config.yaml
head_dim: 16
fused_qkv: false
layer_scale_init: 0.01
inner_norm: false
residual_init: "none"
muon_scale: "original"
Rows from block 7 of a small image classifier, named by matrix and row number. Rows with one number belong to one neuron. Each number is 500 + 50 x the weight over its row's rms, rounded and kept within 0 to 999. All counts start at 0. Numbers have three digits each. After the name is the row's rms in percent of the matrix's.
Before each neuron's rows are labels from the 100 images, of 14848, where the neuron reaches its highest value: "colour at peak" is the nearest of a few named colours to the mean colour under the peak; "top examples" is what is common among them. Only what is clearly more common there than usual is listed. The data: microscope photos of single blood and bone marrow cells.
# fc1: MLP up (model.blocks.7.mlp.fc1.weight, 768x192), inputs 128-191
# fc2: MLP down (model.blocks.7.mlp.fc2.weight, 192x768, transposed), outputs 128-191

colour at peak: purple
top examples: cell type: promyelocyte
fc1.610 102:517539553474522535479383515528447611464571547600468502522503406580471520562401492544425499475494532545463512504505474507541532439483613514467554502408449480472469553525488507538517569459499564
fc2.610 100:494521562444495502584560541489512359427493459460440446544437514447418560490439563564585557528512497498585472514490439500455451584574525502512436547433505482504502481533550514446490491407491498

colour at peak: pink
top examples: cell type: platelet; smear: peripheral blood
fc1.159 111:397423433554474402571507459490494593564513534519570521484419544494446596571456445462417505498498589428477499412500474509443451524517466464455487503605502564615455513505547495517462480533514514
fc2.159 104:457431516487511521467521533560571630526503488458489468492515446623521578505483503468565461525497449451572485522401530528462496582502523510457524458524464467402545519424389470516530581452513570

colour at peak: purple
top examples: cell type: lymphocyte
fc1.292 108:540526459541482493533575540449476485489518616535406462508493406509525519434470529508458526546437453521563534508498550483510488497493531417509518489413488528621368469449532615499503474445492483
fc2.292 101:530612443536556557544497444519509536445431505588435563522417553479409477487484584512483490492509498510522497445536476472547425483528555537520385531475489566398472509486427479551479506530470536

colour at peak: grey
top examples: cell type: promyelocyte
fc1.58 106:428492512499564525466609506498542457450436564602530516532549431506450503476433426521449569475540541596454436510478434484579547510539543536432449489579438508520460482503514461522570381500554547
fc2.58 097:488351482471546474503519591553469591504540529491376558550548548481539445490487576572566443486472468396489476491514485397504408554526508527576517452471490479512429473519534585487359449520507414

colour at peak: pink
top examples: cell type: lymphocyte; smear: peripheral blood
fc1.403 108:501488536473494452470470482494599454583481555480555530507420492590558518404560546520515514502412481514552549451442473510489450556448493481421523524601480544517549421535548605467556521402408628
fc2.403 117:464532635507480507511566546494393566528552565526433501514501450465538488533453530450486448534493523489466521554452591469542498505458461473486478489486542455469462496451571514511443486561568398

colour at peak: pink
top examples: cell type: eosinophil; smear: peripheral blood
fc1.92 110:435445528483524475593558559569596541507463508495426552374563465485481552499490549481527500496448557419561522496524455529480505518458509556596438551474512481478471552501488484490550404487545457
fc2.92 092:471579415580511453405496550582451502477508506421474528551546394499555435531525439544477421408509499497480444489520586490546545527640441518482519417529492552593570536468497419488443451624539543

colour at peak: pink
top examples: smear: peripheral blood; cell type: myeloblast; cell type: lymphocyte
fc1.558 113:457395464468445538555527490515532442538465413448441468433498537477477577507484490631545522454448520590496444448518459473474531503529461459430485522589492441407428445558379481509521519571532453
fc2.558 116:463501476458478604566335505550487491496438474545494493518535454460452463523448542474425537467486409482504576532488528410495539420443504554451528449536530515560505478474585499490506492467531552

colour at peak: grey
top examples: cell type: plasma cell
fc1.203 099:552503484510478498593491470558482536454480527495561414470486475455484523515429562480514515450531539499478469493461428560517605452502416511616530572574479514518521543513513506510547551548467455
fc2.203 123:477523521485530528450444537557530406570561492521530511426427530518545576513507533571464584472487488411494556484461347536570483461488475542526523567490479538519475545511494468520594450494524520

colour at peak: white
top examples: cell type: lymphocyte; smear: peripheral blood
fc1.622 101:465493494549457541481521561572519389438431493472424529463497514464473538456489503457473500533466554562555492539518473537452398460433557552447422491437464500498449471475525471509417483516548568
fc2.622 111:483475504521528478519463468414492566550453501583412521520437542541322484518547514531439514513475444521524467448495553547533516643465540524490537472438535475494582509494549499550421518479465487

colour at peak: grey
top examples: cell type: erythroblast
fc1.188 109:494484527548535546605512498570494494406496515445474480440441518498439456551523447516584483509598401499473488504498473461421494473450533397655603424411515481503480401462533519467523516511428495
fc2.188 137:496457540492526543480471532427436488477489472410475495510534459577464470529516508421558536490538473562485477435521572567551533610550501575522535511522373455516462527528500548463509398487448631

colour at peak: pink
top examples: smear: peripheral blood; cell type: platelet
fc1.730 092:403482463534432431527556471486417586517510478494596543415431486531483569526475561361475486569414507450567504477466459530506559563532519559518373370585497502469519497533598534460448501494495481
fc2.730 097:462506467492475400511533540580609498521486496530415462456613471500535496509505518517545531501523475510555614527522539501514452393481510563409556513491457514486504490462398553514582613520499463

colour at peak: grey
top examples: cell type: band neutrophil
fc1.163 095:490584487557516557446574475534464397461541478516484547437442472443486452535505542498508482494498508526490421377539465546523562496509579471576475335480546595444532488502431457474516495533474553
fc2.163 113:455396496504478500546569504390411601522463453540533525489540497494504463459426489495496499521497522433492574681567516442510466512503571494425514529515428532494362509594577436457474489528517497

colour at peak: grey
top examples: cell type: erythroblast
fc1.151 101:532485521427497468512465463453479477487439559530475498501393564464485535488414456539483545507527419546450488530457517452480492540454505525512536563593483488442445536560512558461483478538436562
fc2.151 122:501528478522499548422542534529540582454579529528505486398554467467509520512513549489550477456603640526478506487480511418531571494504469511496515456456473480556465512455534534543480478535534465

colour at peak: grey
top examples: cell type: plasma cell
fc1.290 103:536485472507567653564486526487590553446484389510458501590482535471427526407461525487485399462485559542458501446523473455529495455433513592455472607439469528456483582453501525496497578502531517
fc2.290 076:493529516511484529510614473504408467521552592470513520527509489596545572605522502544536587630486458447450436495502475510519541503568564494562439493580463496551530412515490479555501469531500612

colour at peak: white
top examples: cell type: artefact
fc1.394 096:544485505504515526541538618483380391403496474537472479497504473550436552485465533468513438521400568465602444511524554488444518512560512521479518390396517558521510525524440449393526490491464489
fc2.394 098:513412427551466478574565389503496451538500563540482511452486402457525579593530487443576479487490589485518540556528410514450529422453489531507493512544507451476503541482583541543564445462477522

colour at peak: pink
top examples: smear: peripheral blood; cell type: platelet; cell type: monocyte
fc1.142 092:559565454534555472443525596544515526522501514453442472482528551467453493498496377502521443431521467474543463442410505532490532459524455561457441401588494528538537463414489542477447517504455434
fc2.142 084:492482507466526530542560554461494433476488476525502468489457468562455501449541526480514513503524544532481502574523502530587535550494497451495499514523451533483456446502491398485434641437580539

colour at peak: purple
top examples: cell type: segmented neutrophil; cell type: band neutrophil
fc1.548 111:512516514592546450423567491532489622482461524473502580436498438557549528431441486428479514439446473437577446537505505506459428506388551551506447446478495550467518447476510502464450423482575536
fc2.548 126:424545495512490553465487469492475466597553509518591596460501517500540499469511582439485416434510513383461418541443482470468535462420518493560503511552431462518524509508577471568520445622470553

colour at peak: pink
top examples: smear: peripheral blood; cell type: monocyte
fc1.552 092:497639557489493554578481533540447508594511449396474525437546519484506451564528420469431466511514441517460424487419515514517441512571481487497459412553464452497488504541531484574551556519481474
fc2.552 089:472491474493539529534460456514470390515532469558478479621403491406477427477513425472466485515492477478480482561519500444455637521489512486451513545531446476503510508455440466502454617496517549

colour at peak: purple
top examples: cell type: artefact
fc1.227 096:408509429489535459488535463391477535416493507551438557488526537529530447561469410470466540556580461482546595452522438522504491587513438451478411494414494514559550474478426464510514543430514559
fc2.227 089:544538498453518501462457502441509459530459418404622487539527503451457574425588479452493465424474410536459530547529635473585465378501517547507532491557508479517568462435536468516501461490532472

colour at peak: purple; blue
top examples: cell type: segmented neutrophil
fc1.276 089:529490512421550554526451508491449529612488426477505535492467460559475533515457529510494442431521373460534508472492518567535474299394498488651543521556583545519566447473417435470563421447542508
fc2.276 081:540427498557511466461487488467448415547531507506463497458584576450487517445537601349542447491442547455479469469527563482447450508462484453389554600501444513525539504519495558493459591491471568

colour at peak: grey
top examples: cell type: artefact
fc1.350 105:463479496552544490593479485555493455487556539488516486465485447496468503539558520411528562532501557412420468460575555561464488438515594473560495546624512393414561568473483406501544464500538489
fc2.350 111:535531510506493519457560525572604511509552499455474495503454465591617558522451496439520454539472389494560530534456436511474383432480569499394507481406491471598470472460516528509497593501513486

colour at peak: pink
top examples: smear: peripheral blood; cell type: platelet
fc1.207 101:463478478513528506519523439554525593528505558492547520438357544426471523489441460522506457456472446525559526530460535440502444544427490432544531441515540513467448510466477594468479514523486570
fc2.207 105:476522506449520485612516470630535512427459463554536418385433474617527549415457472538481427589508551440499551510498448451478520464496467484432591496550543474500495477479475454540505507549418498

colour at peak: black
top examples: cell type: erythroblast
fc1.556 101:420477468546534543599539474531476487544448534514554390488432575479574464482459592457517592345528562522499514524450415555478470511448446405518524514458458485503474429577449528578586517560510476
fc2.556 080:573583533521593508502522503504459513545546516475564453509535493461488549394519503536549428508488467540547544463574547518537469603537466499471430557451466470586478484516552535462519453508500562

colour at peak: white
top examples: cell type: segmented neutrophil
fc1.31 099:489490616576478513484379540613447475444537522492406515550472520554494576459428460554506475437460542523511530500454543588432519520417561532495486526528499549545467481494380487590525532422526557
fc2.31 100:400518499599454510495568469489538538532508516494444482569580488459550429575474479491510526516529539435562490566517512483486546431504599444574470520464484561450517517565414476514523478497500485

colour at peak: blue
top examples: cell type: promyelocyte
fc1.404 091:528505496525478418524523506517460523485498482454489550434476482490509467513533453454514467490472427586479486461531551443524554417548489488467456498469423506574531472533506379514511541536531529
fc2.404 099:505501502486625461426498488496460480561477487568493454542495468494521471560436515440468467463561537512517562444477426488525528486479474596502525585451498426421478552431383481549530405563508460

colour at peak: purple
top examples: cell type: artefact
fc1.760 096:461565494595500436522520398556478518441551450563451499589529496522552452430529536437581539489400503381470491470484527612415460492507524503494492427458451492547471506478487538435452463434469494
fc2.760 087:541432480468495473498461585502477518618507542497591490439505566437486479562526482495500410556502471587518633573578485485633492523426485444529614552540543572495478485548506475630561391529589457

colour at peak: pink
top examples: cell type: artefact
fc1.363 098:466503548508568556533532524526512516516472526478448452473434560485463452501497537539505434540441498435446514434447380458451543564526543475438563440470541575475607487457470519425502493435365446
fc2.363 125:528510574517482495500405570537438467517479498517437447537473543443559561485516499506479424415561672505512471523478497513568543575480516398523471437494558503499439582474488482530572459473503605

colour at peak: white
top examples: cell type: promyelocyte
fc1.324 103:431486530446557534578579557501486566560555520502527462559557478470503536499459440489525487477388519433496435515478504505445496611476509453459642464437505505559481502558590448431556621522484496
fc2.324 106:544481481524506493607461490497492330437481464471541483478451428563550457483566501518622464577441469563560486478497471529579537520522528454519379533468587491391501524456425520534574505546514526

colour at peak: purple
top examples: cell type: promyelocyte
fc1.702 103:533503510486544490550534522504455542505519537528542641554508457533441504510439518546443430534445545491431438512486531528467521551474435527448521472476488533536482484531451524543469579495498637
fc2.702 093:513483549347435533502483643503542467468508556484572482503532550420539510438495478478526545532527559488502503557480476519531555453586465444556530423433459519559414405528456473461585437399442392

colour at peak: pink
top examples: cell type: plasma cell
fc1.21 098:517464516487467510485514573531569541515439473437608451519505491455481459466525443472539484527476551497439493521565540476480418558470498536492556514445531477511455501508500635489424507532548502
fc2.21 102:557553537472557501537423424480480433532505529486495506529417460501477506478516498470588476556474478513489485515450396581465532498488508482483374532556503489541461505497463476415550505537427518

colour at peak: white
top examples: cell type: band neutrophil
fc1.275 104:583546505545535408358600513521546492559489482458543487468485562498528547414418552514395512524511517421501527423557467505353576528430623425579512498462560582467423505521565501495448547549447537
fc2.275 085:510463570538494494555504443484411520462445526566518465562471501461467512496544561494558423492495463448591508533489561463503561476547518520419523457586497522584445387429486487547412427475462525

colour at peak: grey
top examples: cell type: band neutrophil
fc1.172 097:493468375488506526482507473539487535527484486478484361482495466472463542453482607451489534477530555580429451483406497511468497508550498523527449449502511549613511602550523380481474562537469486
fc2.172 108:593447503517481530450536493505533531497538517515589517526510553523540445459570428499496469568507457568545535495587418566511503578537526532419584510520513568360480478529489541532571446464514484

colour at peak: pink
top examples: cell type: artefact
fc1.647 108:518521547496505535518538544475438558474580416417539474496504587542518553514557455550571484478542427473629559571565448467606451490455504496564518523489490524500479489541516487475487553500473487
fc2.647 114:501420469491453624512450478502566507484532518611557510438488448481502490470428436498429517556389464571439548617481589499461482429509477518527500482518381525434488472447518390501445531467530527

colour at peak: grey
top examples: cell type: erythroblast
fc1.748 103:427558517521477503513455540575496481516569516560453453432441486405523618457517567447551548525488457500450505510505513494434498472446545484559533502417451519438423521487527472521482504469432519
fc2.748 119:525513581533479533483472420427557516541518411497525470474570477579381477509519463577426460419535494521614515447488469452545514560536497485462548497514562531548534519488621485479442483495447579

colour at peak: grey
top examples: cell type: promyelocyte
fc1.9 095:466575486515564537568487548468535542457492521492414477517476543444533469561442567527472468485554499486467495478460519508449451641477491461490559502440457489500506541602572476481564608579545452
fc2.9 108:468346460529452574529504462458505457522476386462522522580582459462405518440585459397487466492527500451396518509512491440498525430530469483573469544530479545464470530512473485503528510417510440

colour at peak: blue
top examples: cell type: band neutrophil
fc1.629 094:472451478384460478514542505573543580547531442457505582466488589442532454512521523483550435559554511402429488560442574564374465460479518475507487429481510427483449518497511509457631488456366538
fc2.629 078:518581540632481457526506471476545398461585504474503539486509475561507512504480483502455527574489464484541447503571472436536503575521448512546493454509487476507595517452502456544409455572553532

colour at peak: purple
top examples: cell type: erythroblast
fc1.766 103:533447537539472554543486483483418481457495569501505548469546493506435510507598472513488500478426497488539517378471460517507412440497520591452471570511498526494517478503462538361424477418474498
fc2.766 102:493518500453525537507557444471587538528444458528456380533515457443562460531457594442555632600536597488448480487478492579547588512429546433514513459509520478549499599487501454519500515553525538

colour at peak: purple
top examples: cell type: artefact
fc1.386 100:523438406491605544620522539525466499562493546521545557507544598647555494557455516475542470537524463478496458473473533531531499498593423486445557483459521468541530505422528589501480528488468502
fc2.386 125:558442494437507534493540549474489506492509478499549519503615497432533484435553494554550549512481580442576572505528485458413539410546490394555580422532580470404438496500529484586534494471505539

colour at peak: purple
top examples: cell type: segmented neutrophil
fc1.8 113:524585450533550523466543497547503539498482567449555512539442480457546506530596502465440519525425499483483475478495462595415567484450480449430496520550567544543505467525457516442538496491597439
fc2.8 111:481548494493469538412483517537442561543486457624456519436475519500392548454356504606582420488532502542560534554464515466620475483597491533485462533466567472516455515421529453547427439420415515

colour at peak: grey
top examples: cell type: erythroblast
fc1.455 105:545469399546499529526453532517428577503554421448466487476405450477523493571600398473517472472520442445549482501453485352599491519523516536595578456510461520558524500487560561430512463493497527
fc2.455 103:515531493629507470480528485546530454447547492487571501534551473513434583503502572508490466448346496568539444447541491603459475443509462446440543487517491509554527491594348454550522449547478458

colour at peak: pink
top examples: cell type: segmented neutrophil
fc1.22 104:555556611447489475505467500548524527503517500490540488515500485549602516551408543517412519491395469505564571436480413514483481552568520562483525544441480547538445484543517488456528448463481497
fc2.22 128:507512494500502616462486429500465424454552453451433470569524498411426479515570432472571542543423628492590493509503548550598559510494493400614514535525474505480500558589498576567468497509584481

colour at peak: grey
top examples: cell type: myelocyte
fc1.643 098:495421486569451513532537531541560552504455474429522484513475496529434522451607597495554495482506471406381564543456492579571417489487511507466528497514461440385517560579455410548526422504493560
fc2.643 107:528484481420449516533481504481529495549488483521562468434445400490519495499605446437483551522441488518591478478585489458467486479499528482568460587629516537522483537581469588358517635502441534

colour at peak: grey
top examples: cell type: plasma cell
fc1.330 100:536543567505518474555473460562465470521510515525582387501528437451443540549457614474422507507471535461498441458409509476497516363492470567364511498474472489418476576409562578494532505490438566
fc2.330 087:488446578510554529553536468443553484496436506457479490503470563492527525483548506520560510524480520432495480460578475470433409598465565526457556586513446498564508371469498528441543496558439414

colour at peak: pink
top examples: cell type: eosinophil
fc1.146 091:422551553504558407493576582505524444545517538469578439415390393581466513541508562507495525491419423477560481497396507544520415509526467471591423425519491515451454510593561497513466437490498562
fc2.146 072:551479404538545391460472451630493608536522457561605592548538585441512485510475533504460486456520562522505428479553503502485430465536460465408516562520493540544496494543454467513482424552542524

colour at peak: pink
top examples: cell type: artefact
fc1.453 099:522480475481528455475537489561425469490567485470510420505516489592451595577539524524558519581506607488521574548476497542455575495487504494567448495504542496493466465363458410494543440449535584
fc2.453 119:490499516477500462475517483520579533472531489480484499477433482465549397490525633489513502482440489564479374420545515472624440456517440509487509551439551486488566577546550555506512455619472537

colour at peak: blue
top examples: cell type: lymphocyte; cell type: blast
fc1.567 095:525487528554533509546543440511395526540555590526442527483425467512651461516581491476517555450413459558586484481461544465518469473581527470562493509421522493552510467542568475506530533444481420
fc2.567 101:419517449473457486561492481488426464456527491463512542456487535470418577496472494498525460485458508536454520508475569547482414483469520491508583490565528526530537426549455544437510443522495596

colour at peak: white
top examples: cell type: plasma cell
fc1.679 105:486447539454506517536530453477496539517485465445512465471494509442564397551474387580418538453488477556466467422466493533424535449476551613452534490475469476476587511492475486516572546509506559
fc2.679 098:495490534453471500454497499618564501528513499504518548586504525492493546520505460488502451504498536471465478455514497424503444595459474510542498482535530402511450461458528525440524482483475564

colour at peak: blue
top examples: cell type: erythroblast
fc1.447 099:456535544591620604481503550580424497439555544527490538461463534529533422532517512494459515423529464495463523495626421477508526556588456486506484448520550437501412446456554422523489495451453472
fc2.447 085:491535491533450514494475410469451452631507488473527497566452436398497474513641426529545451550601451508529581468369445451549473468490442506474482479524482500552559499505521591480592457520485496

colour at peak: grey
top examples: cell type: blast
fc1.254 097:499471474479510551553528445497487526468538563481478519459532498511452584391550514578564523481483514557556507471529560441486405504517380470555529419680496507462547486490514483488544551534509700
fc2.254 104:421597434546566538453505510520525446465475517608523485562382468459527441650456436458491457478457570506485538529470444537526493461403465472498432550462499445493383513490538485551458525479508456

colour at peak: pink
top examples: smear: peripheral blood; cell type: segmented neutrophil
fc1.47 114:506542466546518557489482508485463457499514443550549465390425520479590522442512461575565527488500492535489498505463607518443406473495490514436506594533527598498588456466394527436514478479565534
fc2.47 100:469448484533525439467473601502456537414508522497537505548508538574437539544517552541471368463460463443553560528509506531513527471457533475450414507515510527488436467501519499498468527491566421

colour at peak: black
top examples: cell type: erythroblast
fc1.563 094:466447559603556544511495518497562529569458484531583397533540485584474515514550488433580526489502473533500520509495481423442484552438477393455414495532490435491529448512452543448565506464502558
fc2.563 088:529517481513473488541545531495470480504534528462601468545405465492550514497509701491501466465489415517529600464505552527495432497553482568568546570442521447569487485538446439520570516550599469

colour at peak: white
top examples: cell type: artefact
fc1.149 094:468554477475476508533480549491553488536549515472482428500508574563559495493472516486519489501493508580538504502522519502398449441462497570522612533422546485467529422577638483469484558487432592
fc2.149 095:388459481446520461532583399504418501480448571468451469461499426452480499514475583575528437544504474355480538540532583466551539504510539422404509427469515511463467481374529539469534461509489459

colour at peak: grey
top examples: cell type: promyelocyte; cell type: plasma cell
fc1.323 099:463511531449494456530541491542555521488551423563521538531623494478481494419482615467548460510494499456458518578530465535493480484489459532578490494492581571431522433531493547580530466556486481
fc2.323 120:637526442522449438556557553523579511424591525433420546496530534506439566493457459540411516549484583515478432479458570547553555461482494526500561480456498488504498527398465457556482452506512420

colour at peak: pink
top examples: cell type: artefact
fc1.294 094:574459531496568515491520542499388428501492443420528486541489477561449543538523527572494613589534539450511535466569536472438509456532526463521563545436565503565473515481513500504480459548412434
fc2.294 105:500630511512485562579559501428525513517525586505495509510480523443550487476609595484490487504405421540538492504583495371565511543489507550475552547567497518525542474483407573509571560524514556

colour at peak: blue
top examples: cell type: promyelocyte
fc1.460 099:446509538411494472535541583538524525507488541378513505554507460432479540446501541557452480485472494599472506489444549467600596490473445460478485490514454408511445545709580482497571483489507520
fc2.460 085:555419542444541497562501499457478516442435481528484492509450533566494491474527478569502481489531525508449494476564411477523512477513458483471427425521540475504560483453506477547362541485515461